A small multi-label audio tagger, trained from scratch: num experts 4.
Rows from block 8 of a small multi-label audio tagger, named by matrix and row number. Rows with one number within an expert belong to one neuron, the router's apart. Each number is 128 + 32 x the weight over its row's rms, rounded and kept within 0 to 255. All counts start at 0. Numbers have three digits each. After the name is the row's rms in percent of the matrix's.
Before each expert's rows are labels from the 100 clips, of 14976, where the router gives the expert most weight on average: "strongest on" is what is common among them. Only what is clearly more common there than usual is listed. The data: synthesized solo parts of chorales (CocoChorales). In brackets: how many of the 100, against the usual share in percent.
# router: router (model.blocks.8.mlp.router.weight, 4x320), inputs 80-159
# up: expert up (model.blocks.8.mlp.up, 4x320x320), inputs 80-159
# down: expert down (model.blocks.8.mlp.down, 4x320x320, transposed), outputs 80-159

# expert 1
strongest on: note E5 (95 vs 8); note F5 (46 vs 8.2); trumpet (44 vs 8.3); note G5 (35 vs 6.4)
router.1 094:099108085096094100069154092171151095204126200153116066155106126193089111125155123179145127113172054148099176083110081135141176141134124148149184151162151126110127137128099066104114159151129088092140175141083097095107141123139127194129164139
up.0 092:109163163125130090151190108130148140069128136141140207132120096106114094090121132128097090121103112131155138122159146101189155116134150091105140115114149165035047168135095098166179103134102100141094133174175097173147172105128138122109169121
down.0 086:155122057108160179077179119088144181186131195113133106132147086133138163124167160059142126153126100102153202133113118082050121139126102205101144107111102158163177114103121117124097169124106095136113158127166137149093090118118155206162087123
up.1 089:094124175119122132204143068096093142073141100156146133143090133121121086141053118093113112139167115124117164161106081124170152110164178117088104121184105115056136145132112090101179136127156165122142150161086129132129141136148146162108099050
down.1 084:188115097158144142064114152138085156090070164166129087118117095151148114126138119156150142146133061127131155073160151076100147177131073112122147140116112141176204181147153133137108154123159102135155146126193112126095088053103145197180128169
up.2 090:109141084186134116096144108128097127031103095109195146072090089120132105135125128083123158080146147108147166115135127072158094086168159129110074128137160148111094118123114126166164138109102129096109060150144132109186139119112157106091115143
down.2 085:153101157096119125111130153126165133163119184091139112116085126180121130143149162136113128125057087126116151148126154145104134212095110106091179105099158151144121061183131105064080188114139112140123119117136132122132139113110109199104132192
up.3 096:122120141076120144113133102120061105071103142120126077127100146140118093172122150169145123119111190133126146102109171069100115134192159149101097148105151081105120122180207109157212108190097120148123145152078138132134117101118091096084157108
down.3 091:136136125136121118087151056124110101106060100144177136124100172122149167156081140138049147132136069124124172105135096084153137092152146161092158153161125160141162137097110054174079146135091162049128095138126065116165059081145124110187134142
up.4 101:142118240116170156154144139110057148124132085128123066165149114147126128131124071137118114081087155108211151133145114138119177132077139161107121165162115161101139146113122128138143117186144148179146155137081149121083142117119107113142128092
down.4 099:136149048163064068111090124150108036058142177125099131141100148128133145117163130104121165178171133086083111118125111112135111139144152090077112127069099132128143135173108153112155134040097099097100126110170128134146121147173102142121087086
up.5 099:111182152133201125123204090090134142158088146198188106147148159148125148154106087116097115149136084135176174121184088048146173108141103160169169122122111168137172117110126135147119118118097111127169130139112110202117159104139135133120151088
down.5 095:132130039166124130063101141107169123119122159100137171096192114111118142095102125116166086159175181160154134093137149197128085096149176102107130090099148205117130153121151138130158182139162091131081127117180118097154143124135174129155051126
up.6 092:117204169158179072166156130075105086110125066104147152125143114082173109168084109154132093174114101084144133179166103156153134070095142146147130136153149170125152141078121170175115126122133166164156107114158124201166167185072138105146114135
down.6 062:171073160111118122111137087115101106098066114060081141152077186180161134097084112099147068146145151169100169148103124083047168110132130196166105209144081111130136050119159136098104119104139181092173128128154090110117152180116063173168107081
up.7 096:139123153123218099135140149114126109122103101106167107090117093128147122182162127061185134124088153093149136215115152110120128132072241147129093125117152143135097164126117153162204163178148152133165066156148125110105198170095117141139123169
down.7 094:171110098160070131094134117147144145105109169157094091123135092130117141126120127180116126125110109123125100141136094120148129142134154103133166112120124086139155112189154147140126168095143107166178185142097141093124109168156097093086059113
up.8 101:158123158137165091109172176122085134144086141136127104108170123149191130109139104109133153158150132147169161109155052184131138083128111151107071149152146186136123145158115112080083155085078126136155131110114179122133232130142117103143130086
down.8 108:191134099122166072172060145169170175130159185134058122099151081160125101159154158116106068164099115117142154086112146168178144128121101087123117158125163129120152132134154140098120178144202060193134146105141168107146091087144152115138065129
up.9 097:122116155092199083083160182107166190120102083194121105080143108152142167083126104044182070161172126130144138194120066140146107103113097097164147162110105136130119143098155126158187134128138118207195170149139138098145101170118132140150087134
down.9 102:097116138097098137101151079102076087117145189154081135080168148135111127137126156136140160129127117142168078099109163126152093109165114136094067130178106117034169116179178091102141140130126158142116169162088089113125081136172148077098175090
up.10 087:134139106149136087151131135092108151170163090086132125126190132075177151231154149178126088145096116088117124204147124165144120092087099058126099134164150110127178186106111107128108100123102130138147047119098158116133190156166143159149200118
down.10 077:131103133105108083120141136152126142100126185132136167114098139154076139095126093114105160154104174127103128068169141141180148143139131121048121113102108160104053096120172125098172121184188093142136119123131199194088155113146097109101053120
up.11 121:116125122135133102141110159098155160139173108097119159137187091121144112135141129101217083128170139114165132170118083163117143144101157072149107123119138182079149198081159174125141119143166132202121147120124178132117178166139150121086087173
down.11 123:098163126109120168120142068112129095136072156150145115123118135118126162134077149115079165150106100118101127117152127048106106099182115129119137132162139113141146091144114097121134177122128162111177136124168075137101114081107137131182163083
up.12 112:130099134146152089167121141056121107129143102131238121117124148130157125141093124141186061152150117114116106120119110145101139139137125108109116114112162084131120173084085107081148107162157176101105125131079095115164108112159122134071173130
down.12 123:122174140094090124138096087177133143124127119124086145117132122200113097163089105172132151048170108081080153125184126103112139169164150163067132183181114082144146111078146141170104156109143138103152145139163173134134125125150117135168120178
up.13 098:200161171142107107183095091109208142119130123133113196100190134032148145178102141090100077129173073117139134111142174121125110106124104104181104134157172125144073074079087143133111136116167150176121126094111149147192083158137099145124126117
down.13 094:119103167139148101174071162139087087112131123157122098169144153190140102151169123136164126112078113101111123126214168092147168166053081111102162143115067106107171118133115114104089148068098148139155102128109129130079112163109107127110160133
up.14 088:133116096160159116128129148130086165166124136116184143114126143118111117158151135119186140168129167105181154073145137097089120102136206133114077062075180127148129134115136175119161139119159133117093125112167144085107154140121125153119124192
down.14 085:140076187109124116130141110147149157131081181160162163129105144112148120079083119110084153140100124121125144093144081140105097145147121096092110129110140128198108137125096140146103226102150149153084188157181114154176071147098135122089104210
up.15 117:132105152153157098168123142052121106111150090164255122138124170147150110139096131144139076171138104143118109125109117157131143143169128110121119110111158080131092159101086102064117110153162192096083132127080122121142119103156107138101156094
down.15 127:123167135087095114104125077187127120127162149128078125094143090174094100156117114151120183045163108102081172139199135129121160161169138149084145167177143100116156095090142159201113145139147132116165121118159170143114116100126132163149111171
up.16 108:094131074125156132111115115109106162117101128088119106138137107150116098162129133096175126183112168120130192103124167045116117135158198095148096117097140126096151168182163120126147090168101161107083124168062166130116128139157124136130125105
down.16 102:153097195149016138112150107108067088101102146114117129128096129030159126127098113160067188068139092141151111134114089164080114146103153178100100100157101083105164106126092134138092185081134151099115156143192035149144106090117125124165124154
up.17 091:067110154118160124210145067116134132075107110109147175178127144135161097124071121157116036136099161127117155157125105111118140090131132135104137104138134147133150128135086095104141113145113171176160170151093104172127134115134149129109141098
down.17 085:169159131173090117106127149139118175133086123204097127121131090143118192116160133149131113131142070085112162099148091108150154153157045108114128149111074107179172135145164111158050126091132110106156099172146080095147049103129139189117168173
up.18 091:114142121156174156151188154113135170143092111166127089134119120119193136142090108141103121123140132128192171133175088084143117076159081183126126136180167137144124145182128086117109138065137123191176145131142144146141181124104080165176145135
down.18 089:097151087175141076141098155115120136128134180131117147085134156120119177114169120143153121122144177128134059094138135170090086150093147127097116099120192186096052133142141131062171188107151125151090132146132131090133120157113117120121107149

# expert 2
strongest on: note A#4 (93 vs 10.9); violin (64 vs 13.9); note C5 (43 vs 9.8)
router.2 095:122096140160076181100111126129134145100107127166120147132137084078170126110148175126122154097109148197108075087071137046121090065139057158153160151072157105136184073092068137133097123106099138156168174176145074150170109143152139167137136142
up.0 101:162132157114092159094110121136151168080096223125104130101094097090083109105037179174128095102151117188111152121084164069121099170105077152169148108122147086147139127130110166172177153127137115084146148152133076125085120105102176150099137193
down.0 082:118191107149140126138073149118175129142106157052133123111154105129091143090100138165158091098136129145152132107094099151078092162084191119142142130134135119128145139096050160153123153165093121137137113127118106195138169164114142152087087095
up.1 101:091149107142174074128167153099127084147158096182126130166149168181187157186151095101116127175109136040134139132172050229130162056157172144117120129141132167106119133135216089123100086136120121112096114124099159119154134145149079097130133107
down.1 108:141190130105129150139080115130169138112119124107109077144076076116067092098060130161144126083148120184110161144094164105131110160088160163086118108112144095139132135147050177167141157114143157083091138118167111119031133130113174132095095141
up.2 094:082147140150189131131252139131090112085131147146166111180159193189177160164161125142108101216101055058141130173111093157114162107133198146143120156170083132098100103174179112109080120140098097115094083134127138106133076156168062108126142096
down.2 086:117153159114153122144137099164116127158116174168089169136140148129098111074022078072175141175149106137149181098149132136135192088118110103138149099143192132155122111089106170109164196120166134096111200146211061111110122119145147159113089147
up.3 095:134205078119120097146053097141111119112113186129102141052152173048125121159118169111150097129143129105136138124131159052142127120065133122142144081082164114127119086131109207138117117126133125124089088089167181153154113109173064137105100068
down.3 092:101086124065132199133191124076123174129132135151127136142149099133122149095135116169177152128141147127141080085111097184120104104143082136105070106161136155098162190111120084124161131132180127122155113119090136108126173136126094105093152191
up.4 100:080147090098130086117105106123126095141154156102157136124120196119170160120127106138135112172147156111148156150125172196095077054088178139144145136139100163132073076065161139146198139120121139103099156128159107141153120155129135113134101137
down.4 095:095091077055128080064246120100091067159121107134159090125110165166138092049140129118103171125113091134068139134181145203159133144147128153100165100132108176038121153188124113142169152118124113099151155116130118187146150113148110129162163160
up.5 091:122137127104135015124052108138098088091111140125152148125199134107161073124092088101212134096155161099177168137147146081108149159134154088103138097122159132154099134128148158161138128173122225125106110097147140110096175161132096154116108138
down.5 080:145080149149110062073077127121154171076128121116140096100149172126163177125096109105122143186155052128130141119106096086135168137092077100091122161125117088198154135089067107116029141129111089160124160108160084114144077108106150194125127139
up.6 105:179172144163152147113138121103160091115106123169166107154174151108147172118115115067109176103152138048151156132147133138082111129162148170199130150165163120148118093055121155135072155111133185147150125084140148091144127173103094114132102111
down.6 116:151077139101121105130178049121099108081121162111106199122134112124061133143105114184120124109077096086196184112122058154157168146075137101103099097205143151136144174144088062153100152120115138127146136083120074114129109062157129120131160199
up.7 091:163139125134125117116031156117136194090165125148092092100138130167117140123109113161137130106140148137124189118144108051083131154093103136080145201155082131153143118016119137184119123100057127132142110102117093180162140149089133139102115099
down.7 079:092124062134175113114143151179127192134103125132114129125108148170135105099089094124155089149095143071089161122111101161099120123150149132117115165135112112152090139094217126157176174114142081150095158165150150156149077167100165069139001170
up.8 093:169189091139128137096084099101110077110108094133101096147158120036140159168124152099099143129140133092165166123120080121097107095141170147156107128125135158101183131082136128149080074098165143110097078041137131097127114119113080134164062095
down.8 093:131096135077093045098169069116162094133058144167119129120096134136068127126084132163128115090131097107202181129120098101144133140103151147117135112148117164157120098156145105171102134080131099107119184129155081131148158079169181170158122232
up.9 108:088144150137184111148141130129061073156176069150174112175180146170174126186166105104123140150087135062144106126181123167153166067161169111090120139134141137101100116145181097105145122134158127162103147123117167117160168154150110096143151118
down.9 115:147186119112124179142054134133176155125098170083105129111095092110080112084084155140139111080176138185109126127103159056101064158072168153125130111115142089164133145115063200148148132142126137084115142122161104124080120125106149133076122128
up.10 100:156143097100149128118128103135092073099078183120083109135146204137115109154126105119117129194097109077180183104131076209163152091135141138197109081113131157120143120147168137159112183169144139126156147078144149118081128121139110078123114106
down.10 096:102125135078083154139172131180146163134119159109127112120133084123116090145071166195119109102109085100156158128123177100137140130094100135096138071197131134146133159180107137174067221047137086115135146111160108148178121075135141170105166255
up.11 107:096123099142184063117188174118119109132141097179148134159157175150161139169168078110132114186080153043149135113179059225122155056182151142134113140130119189126127119130213119121099069134136106107095101125109153124173136158141082096138113098
down.11 103:130150147084121176136103104118144140155114157114081088128105078115064094087057123155141103084151068170142185146097171084116117163076138166097106086135149093160150116148082176167137196111156176075099151106178105126038139152103158174105093169
up.12 094:153167106132133116194041116103159065153177137145102177117136079101143096139137174113136067139141080118098084087135156137113121110068093102114132154132104103069149121076086167105126165170135112148110124111157128108182122148092115131124162171
down.12 099:131066145083170150132126155089095150126115134118148099080152117197069216110146107077140128155151109171165149074125112181165145121169066111099109173138120154113148113151160099100140125113139114179153117137119185119072084157148122122110123176
up.13 094:131107104175117054120099103126152139111117160116155131166144183063175135131084071151146093096160149130178116112119137099116089108145216109130110174104178132148208122095106103120193100168177198111091158132158121157083145154137137166148057086
down.13 085:111104165123155148114129172075112130102110113163132107104113103139124152154151112114142140114133094099078085086155113060117131134070072154144121145097088160093089160169119148131115136120182125106177086210066105078133165161121126107134135120
up.14 091:139165173117237091144145179118122139167167101147169152144163091163115141175149123154096108144151136048162176096224101165178187108164106084099121181124137165102123128142143085140126109149125107173076101101065180124152135133132117106118148143
down.14 090:153154149131158117121122083162137161111058145125153113155087129137118129143127101151096107105113119138105119110125133027109135161085134155075131128136135076136116116097117169163089099132148117083065140154166099153105070116129160160143113108
up.15 107:105123099132178092139176148105100081130153078164144130167170155162178144166166061101134133183089149037149128123184068225126154044152158133123117129151137182095135111137202103124098068137123112119083113152105164133176141162160082078140155108
down.15 108:126154142100139158147102120124166154121110136090093090127101060115091112090074132152142116094165097170120172144089183082114086180065153171111125107123138112141149133179054184157126182115145170092121141116154103126049136161109164142103108167
up.16 099:149209096164114069167086090099145052103128122178091203069112074092112137107087129105130096156181111144116103083160154105135104107120161102123116124124162114094143115080154150091149190129121093130114121111202114089215135154113123119127100169
down.16 108:149073162075170102100164163091127189151102130096143085100138109199061197095175105118145100152140134150186133095097170193134152126164086134101126180135132149136136089141164120134168106133140112195140140149132162094108080146140097123133081147
up.17 124:098136136135089049141121111136093085077129097114118108129114194103174110173093087126119158136168160085129135124135108115108077104098246149100147190100109142099084088111137157175139110159106192130085123126117135159152165162151103054112077089
down.17 106:130128079142205150089144144107139154180131150102144101131139129129161151119126099157155086189131065208099101178128185137117114084142080116128093064103115176148170147189164117084112112129162126038182131134150161102130124119139154153168182131
up.18 104:107136139097123216122196115134148151080134160121060131099161138157150127134111096060130142193117142125141164109104063144087111110104116163169096099133138140143117088152086120076131128192159115124186142084115132174116200148128115094106181047
down.18 109:089146152126117143146141176120153198175124107136222067125123112136106168130151114118135095137104138106112139109111197129119108133138086165125213152123101133139116064126142167130128207105140121163184191139145153092137113104135151119152072215

# expert 3
strongest on: double bass (44 vs 1.9); note C#4 (44 vs 11.8); note G#3 (32 vs 8)
router.3 117:134152128101147136141115175126144156112164195124076115152100126143088209087161097132110155115086123123119101219113152184091170128111167137062113140092129158156028128189181132122072098148129127097059140152152174114111123095136158166199064134
up.0 122:134161112144139190149138146088095115155107149154141106053103087048161130146141115090113106171187175149135156130132143127103091049157130120173098127098165135125161117134149125169175100147154189139092113120085128137116125154080127118129131122
down.0 114:107153096143122080082096124133204143124110100108120165167087139166106113083081107140149137092113166113114151103147101080154148148111138137072152117146119141166092147129192130136105158084115108124173158149213132110151135117132141148127045124
up.1 088:155173111146106180087151141100141129128126137127109157083172093054121107150115135075135149174132083133149123116159132125101122111108128128200133093104189097130101103130138151161155034191113119157136123069091124127145159133071111134126129140
down.1 082:104197092146155133107158112128130140134060163233111138169104080143133124077063067125146147149202155094141140096161095119105101097177081105077098113130094153178077165151154118144119137126146164109156169143122137060083170138054116159132086078
up.2 088:118137139166119133142127124094135148137131033170108158099144072138088113158095115185145113071107159130140114160163123091141108125152147122139110095158131160130087127127154086165182096152177151138156094127091140162115146145080106121098120131
down.2 086:140174076157086117132076106192104116072159196102145130144113131119153112080119139116112120185122121078086139052137115066116143089124164109107144137096112106131137110152061138114092157110115181130122130102170136150129124115139131135123095124
up.3 100:123115074161134141068170109101108120105137092100182118129114166088147111123130109160134151079134112085147162139186126140128122158146201147098131158180167153132095081119106119089149188171100124132156121114138199161131197149128128129098119139
down.3 097:162096102139118134106127091134147105083122153105135106100124164133127131139172192143097089139063108108148088115109090130164106245078105092085165108163110121075153117124055107085084148083110096186119141131114117157162073121180091137111139123
up.4 099:190113153106176169099167144078124149129101074112147098126136148096169102203099125156154132113140081112175168111163121112126142165118105173130098114175118139164109133089116107105157135173091100160172147085100120158117137106090111134130134162
down.4 103:133143121099122161086055058185111126134125174130106071098165135100127132180139153164116128155102091102085155146157148076140133169071095159115166106100124111131166102140064120132082139091156086145109139071128158176082093112158081155141100120
up.5 096:172160123141156090108065105114145151124119158082145145114145128079125138107094117121135106177156159134170123074175112059137125101132153087116091124134161185165127126051091146134143101150205129134156100131189162144136135146134137155109140113
down.5 097:117157138158098076130098160133164128192119130120112163097120137122104197087110142122107102136112047172167187157067129145117172116126100110159169117128140157139136104133138159079182187148099109133184202142180096076186105119125134130159136114
up.6 093:172178138199125098146081145096103141073101114129166127136116121088094082150102117199156069145124110078103167105125155116175112109116113088091133093112089130157130177131200157209197096109123129058160131165171128179171103158143135095137094108
down.6 088:125142151093136152072125132105140098197139137206037171105189095190081130103092162107148164080121101101103098102152105119149130133108086194190177102166110128103172113104123138136088149115157119132154131112112086077121108105120110152172131170
up.7 098:173123130138089169106122065133085074034126109059127172105094141086120098144102111121129123141119092156165099146131108108133138135107157127123069066142185133132126185149084121115179109145089124093151138140154101079137142095182130121108189118
down.7 096:086147114096170070097146136121216099173143087171175075123122138191083162120155100121180116122093158137087108137112170142145117166135181157098161170044159163132057074141163140097166146142158098133123155106140117124152112123109156086111085139
up.8 119:124155129201157166182089156125120147115175112147121118127165150121117135130118090152154090173111103187130173116189147113087161075087106117163127126111129133128171107113119168074128132149175116141162108108125150106117138143117142114159108034
down.8 108:141160156067097060101111100124162057139098148120125154120082072163144084128124151095094174043179159087132099167082091170142093202192179128079129162159127094130097168131107091123155104136087149112073141111107129132145142105113151161103140170
up.9 108:078117147134172055145108137129118143057134117138121158132111100153143129136128117173107137063159198116144155069140111115117121157176140163087044147183138147121093202078188085155118109095122160121063045125121121106116139147114100112137116183
down.9 101:098138114107152145124181117114131106083160140092149131183171114189136146059132144135144118110135161149108123117179144131105109117157126155104066131147104166087122225126146097133114066077103181108117075115125129156137138130111134145158166169
up.10 107:155140131149106085154079107117126152145161148168148141125173130100108110113122108093124140141113148186131110093165134097069133123160106109155120131142163163156129093093073161128052119097170171112158170136140211146139149163149122118114159106
down.10 119:130093131143161147115142162070117136116112065146094175139138144120159073167128149144137096154097079106162133127136121125151130130073102127118177131123111153109127138123131098143163164169037118123170138104131100133138129109093113118155131153
up.11 106:139111185096128106163175123107116103131085122106181080155142187115131119159132112168118109110098152090157142127146161127138179175082138169116161142122109138103125090133154163120134111139130124165101166107102143146138152132147127132117099082
down.11 107:129068176067142187071141155111125159159114090158105072125157151171117109171140134156147152124128144146143156146129075169143090171109086193113157144162082087118124124148095070180144126132081079126091139059059164186086133118123098115104107141
up.12 094:169201069204098092104142105149115090056165129080147170139131153077120097181122126145104153159082100076114169107140129171179093101154184084152143105116150192122153099123125184170132106130107165073204077097128158124160162128124135086147125101
down.12 089:091134101165109116136130081202093127063138139110090129133111111102115143146100122151133130123057084083122161170105194136185167101112132142088103113123161132159130163157197102153113141141158102136169180194170081045143106083149119168126124135
up.13 101:158102138135133074123102144128129123126130058139185142074172193123143089132170163174142131162078104148137112144167147089125136141126158124130139109121122170115120141112099160084092117117056121154152133133118165188162169119124133139126099137
down.13 104:119131163096121147142124098173104164138052173140082092122135072158093088074078105138143125104154085125147147113130096135126183141135104139114138126187098085122158137116137112119104182133205127132141149163086085124154118101115140153153136166
up.14 127:189180169210117099117062138133163124101112137126093158124122072083146116131147080117127151085110131083151145110123121067134175157157150068163132200112145118149143096131157157104114170159105152156200158139155136124181171160102141114146145097
down.14 106:125029112128135108077196138148136112158113104131160091186115155221157103091167123124117106112110093188112120226120157158154153143131091131104139080139085117123150167170156097127143131141095147082130157125125141121115125094141108120148158092
up.15 093:111195137154106105145073126144124143112121164115141128136146133068129115138107116135145095125117210103172080125176128033110105131122196111106122134095146234106135130127116150134159094130178127110112112159189145111124162137148118152095112076
down.15 092:119202130131139089096086123111147147186099125149139124074111121150088154107117149120149099130130077175117161147096161114129120120126090111172196127112165133199109019128111146102175152141120092170152191136162185158168102130123128142123102106
up.16 082:152158111141097137114121064119085109063164144045105161144151146116156104137131131115104147089095131176201075078146070150199143113079136139134118121150143176115146116152119140135125024167141130135146113120162140069150154118071140022117213071
down.16 078:154081152113090103129193150163085121077141167183117102087157077167120151094156130141174160086147088140073078144092152112104106112160154140099106176116113158134127171182128158151149143138154180127172121154138115101122149083185108116142095153
up.17 146:161162106128155146094115103140164125046105105000145088173169109167145104196137105155115116070127151089137112132138191107136107151080166149114135160122148063092105097143138106180090110166100151146107085124059109099185124110141133095119169117
down.17 188:091121134120035162138152136079108084159096089160089146111089167114150147150093139166096144132129099102119159140108075141124109094153101181148131132149134156139157151131121096121141206138113122109143173101143139169109185118124120125163117141
up.18 098:162183101148093169116125136091151132177114075127110134117091160100146094142109136127127115139153112167082122131132149159114096057173124052176120124119184102128118082126127124109164089178120162132113138131072143211155137147096130126100122134
down.18 100:095183132161114129096124143131163170103106170145083078134083119108073125122066109115128154148166231091107144090114137081129150182132118079051144112068112156154103119144167158210135164084129113112168092155175111078152108112111142163176055126

# expert 0
strongest on: note G#5 (96 vs 4); note D#5 (92 vs 9.4); note F#5 (50 vs 7.5); note F5 (50 vs 8.2)
router.0 092:132116117124107124108106104150115125125070090150112149111118136140153106102111182142111130131115122109092126132127168137127116141132117125196144119102123055142160122157174135151160163110148105168203152143133141105140107122073137088136160144
up.0 098:142201133093184090149161185131170160154135104148148125121158127181097099068158123087164146136119102115177172143185127165141093145080107090106117127147085140127095120140138177158160047086127133151116162089162172096171112143189138192091081197
down.0 096:148149131107131132150134173151138177116122141148108160103113107161118104114158106082068165126158102095119114114129074143199118149064096111096114127124118136141094137149122153162162096114129091209116111131151110165145112192165127153070095203
up.1 091:179196133181163094120096136131196147083122120066111178116130106113114161137120077071119112105120155075159092135062090147141188139148137048128067160101185144132157135137121149100134081187160150168113113160131123103148133134155152100158100053
down.1 094:102105128097138161065198108136146071153063142116143104133135130193136086128090130139117161072120127127112072153160123141124172191144160173131147093137127163114137142141158091123178143145178124113155188150108111112131132098119155132118153167
up.2 091:104136094135123030128163157114112119104098127178192103113133180116141161147137094086114141133127162130115097151135150155146117129174138128066149109116165161134109118129148144121178084118152206117093124101122133124081145143106099148137133139
down.2 088:106091148103105144090148067140147180063167136119105102164116150130128112183140154130147160178115104135165151179128147138141159151162154112092124058200145107123105086178132061153121124122149094135154155101132093101136084107136114108100078149
up.3 111:075138177151138091156209197132147141074112082094107130182114145145158190081110048129116117119131249079176116191119125108109098160178186131105158171112107173126095117154162065133173058099123160132085129110117108112115152132069104149144118100
down.3 114:116139198140036154147078127075126122091133137070066088136095124075116099177114126168128131100102135138137095179126108160154142202128152125116123097141148101132192106180125126114137177113117140184149124123140093117095135133104063110115107123
up.4 110:092138126096107086147161165115096151158098126119183118090122166183129089186135114140219074208114113116136110102134145135176128105123113113080084138128108142124106168155157173134172165160113128149176169133161176169141115158085127128071158200
down.4 103:127151136145144128115092068129156118161148165150094118148141070075104190092118151101115117063147170156149162163133133124123115095158166142195181169155148108109186079094092124109081116121115146092097139156097053114081134111143127149162070074
up.5 099:089129069114115137143124106128110109131139144163141094120168179139086094208113136143169128099130147122126138139137183137113061082086160149141123075123159126107104075131170161138130146149165103096061102094134170157122130106203118085097103126
down.5 107:151134114137096113113152101128158104148117132142112179146115087097112131058140111089059156117099057143083155099154088139204169124136121056142115110163136108118163144223059116084112171126107168104170114154155092156170152108101080172108165143
up.6 098:146131165124103127087089155100129132113117117116103099094133160087119214137156073114136181128140137103176107131105069124115087171164165127093083148152122134121156118135170090145122132127143129109126127099082125165155183137132002076104120090
down.6 089:127081205109053046104212112062048144091140121099149094070057203105146138164094047126125108148103165103113141152062121160122137132077167155133146148087171172143091060139141162141181188149145120125151167118164148172135158144145127090142129063
up.7 098:124194161165114112148118164065110133176194142129139081107191102064118114178137146120155123113158155102135092089116141116082100044124110097126099120098152096095177110104062153127144054200128128109089075110123177195125113127140159103149158161
down.7 088:136104131090127116143199160175091148164132124082178140099128081132154139196167141066129134159172111067172148058109145121174155103140159133117059196102152130111101142086150127134166099198138098133056138138125150152166119149173138136140144146
up.8 090:100171156083152142183209157104118112127127172096114130048161070094147125178157114071133086131164170078156111138104096062092085143121152152089106174150130121128129130105130106128195133146171134119096115134107141148106147200107094186105163127
down.8 086:141195161052124178127168104131132127152142163123092161188112133119094099128123161141114164132115148114173095099182142177150169120125105154118147059137142117136166150170128144177172125150104099054175052113152145151094158092156104122209123148
up.9 111:117082152110152139085125156117164187190104134194152068085124136155131141158101127095137194154129085139110176077091168149091139145123120120132125108126130115139088165153120112142102164117153123082093099141081122115178106137149157134139086195
down.9 095:156098163111112115110166134083096135091069110183163160091073166106183126143075139098083157110168097118143143038097067131127185100095124162129097142151151144144086139083091140129143158148161153148120123144135102153169100143133138121136147157
up.10 132:133146198140137083116109138088164124089135125104185148150195187091152151127109114124120149134126182051190154123137105174144176160173169092150150160153112207067158130067094087135084145169123153177152110088092135150181184139096075120139075131
down.10 158:113160088138101142165114095144080073166089107160078140108076091130139112132149125138122128129110106171073119116123173059115089119107079166131108140100161062205066109186163167111166099101126146047078144196160082133108110153152129138120172134
up.11 100:090107111133132136107100130094159119160146168133083141187103056148094114136159151120212138117172192135183142136119153129108115164153096125150133197164114134158154162126193104130143137136086124128127154134076115097139137173149107085152130132
down.11 099:107141128104129066139136165111073069159179098182073165084145123108115091142124124120151137131140126103084154109094036130121114135128148137123131141093125211102105173101142123144146131136119109132176155127136126205154157122143143080137131149
up.12 095:114126142088138102131191170128126154145120087111169120095107202188134093169142110141198086197112153102141103099151146100153127131101117117082117092118141148130080173149167179141174134165146134156192105128158208186171110140076115107035165204
down.12 076:128127113136139115145097059114127063145136191131107102127171068081106170099127122084147123057143108162144132143092105130117121110130176149173153167149137119087185074146088119088106149123115154110088186137104059124087170149178129157139085054
up.13 097:138169128103135067147157184141090142088110095129129193095099196167114080146135124159145083191104134090137102125176153120168166120089104135088108112097148134126078159133163143156167103154135129151139083095176178163117126112074105116036185168
down.13 078:128108130122095152134112064099134075178127180134117080127170073092133166081134150085112166074137095133171157106094113102111128127086135165171132149159142149100177102124097109098068175105127163131092163149097040125123122135177137168167089092
up.14 086:091160131141194163147239100118162064124096103153190151191159162177120079128085126157137141092124166118166131151178160114153170101144186165139155090097150164113127130165150101179159094160120143056108089116125118142130224097151112076168137059
down.14 088:163106122038110159087068120138163137154090198137109141154180067136166178166122159147114113161140075131137145096124154141103104164098081116112122111168081144160175164170116070129063205114138058112148139083132129153148071072113076139114119169
up.15 100:073112159131089114206064088096099116109115139209163151077130168096128119204058123178120062152142071154095101155097116111137107036120104126117095099157138110129145158131117151106118180143107167137123173123148149129093089145111132089079126115
down.15 103:125122141085103131119113107123074135093171182116092064129113139110097138122162137116127159090146114139123120179112160123131122232156116107063125142122120053137167133209081105141134138084179142146104140084103126120068081114170114194116133130
up.16 097:114150085120110172087081060124088051096148179070123111115151177072148084204116185136140112127121119155139092166127161105140072084130118148110075111112143119129181176150139088115142066133168099150099095099146190081057110143142091139087130097
down.16 098:074110071108087109108151100125111165161103132119143099140080140194099106116107130156133138089120078148130110200157109168175122140183147091116125094211159124115110157228185068149133189116159137067111146141101100152124152109158144095126119154
up.17 092:107134095076173126128115151088119095131098110142191113179109174160142104091120131129170140145098155113130164103180189160166148092142124102092148103123078150117132163151088106170068158118096131100131085096125178182114131123082127132125125178
down.17 088:107131132079075109118208160098175100098063169172102143162101131124127126084081165139087179083111130154098097104196076090186092186145083163128142116171098164150097102128089078136086170103109078135134129136144102139157155150087052150130144163
up.18 114:103141113131139095160169107106072056166188040175155114150168189149173143196151107101126139161091139059145132104172098190131148027143125137105104132117119144088120134139166111080113115124183115146130129140112177096169139147171127110150133090
down.18 125:185129128112141138127124170106194182133076147088113125119083076100103083081080115163121106144150121185141167127100180070132105173079129145136138061147122122171202147130050183180124070108125124096131130107161132118087126139132177186125120140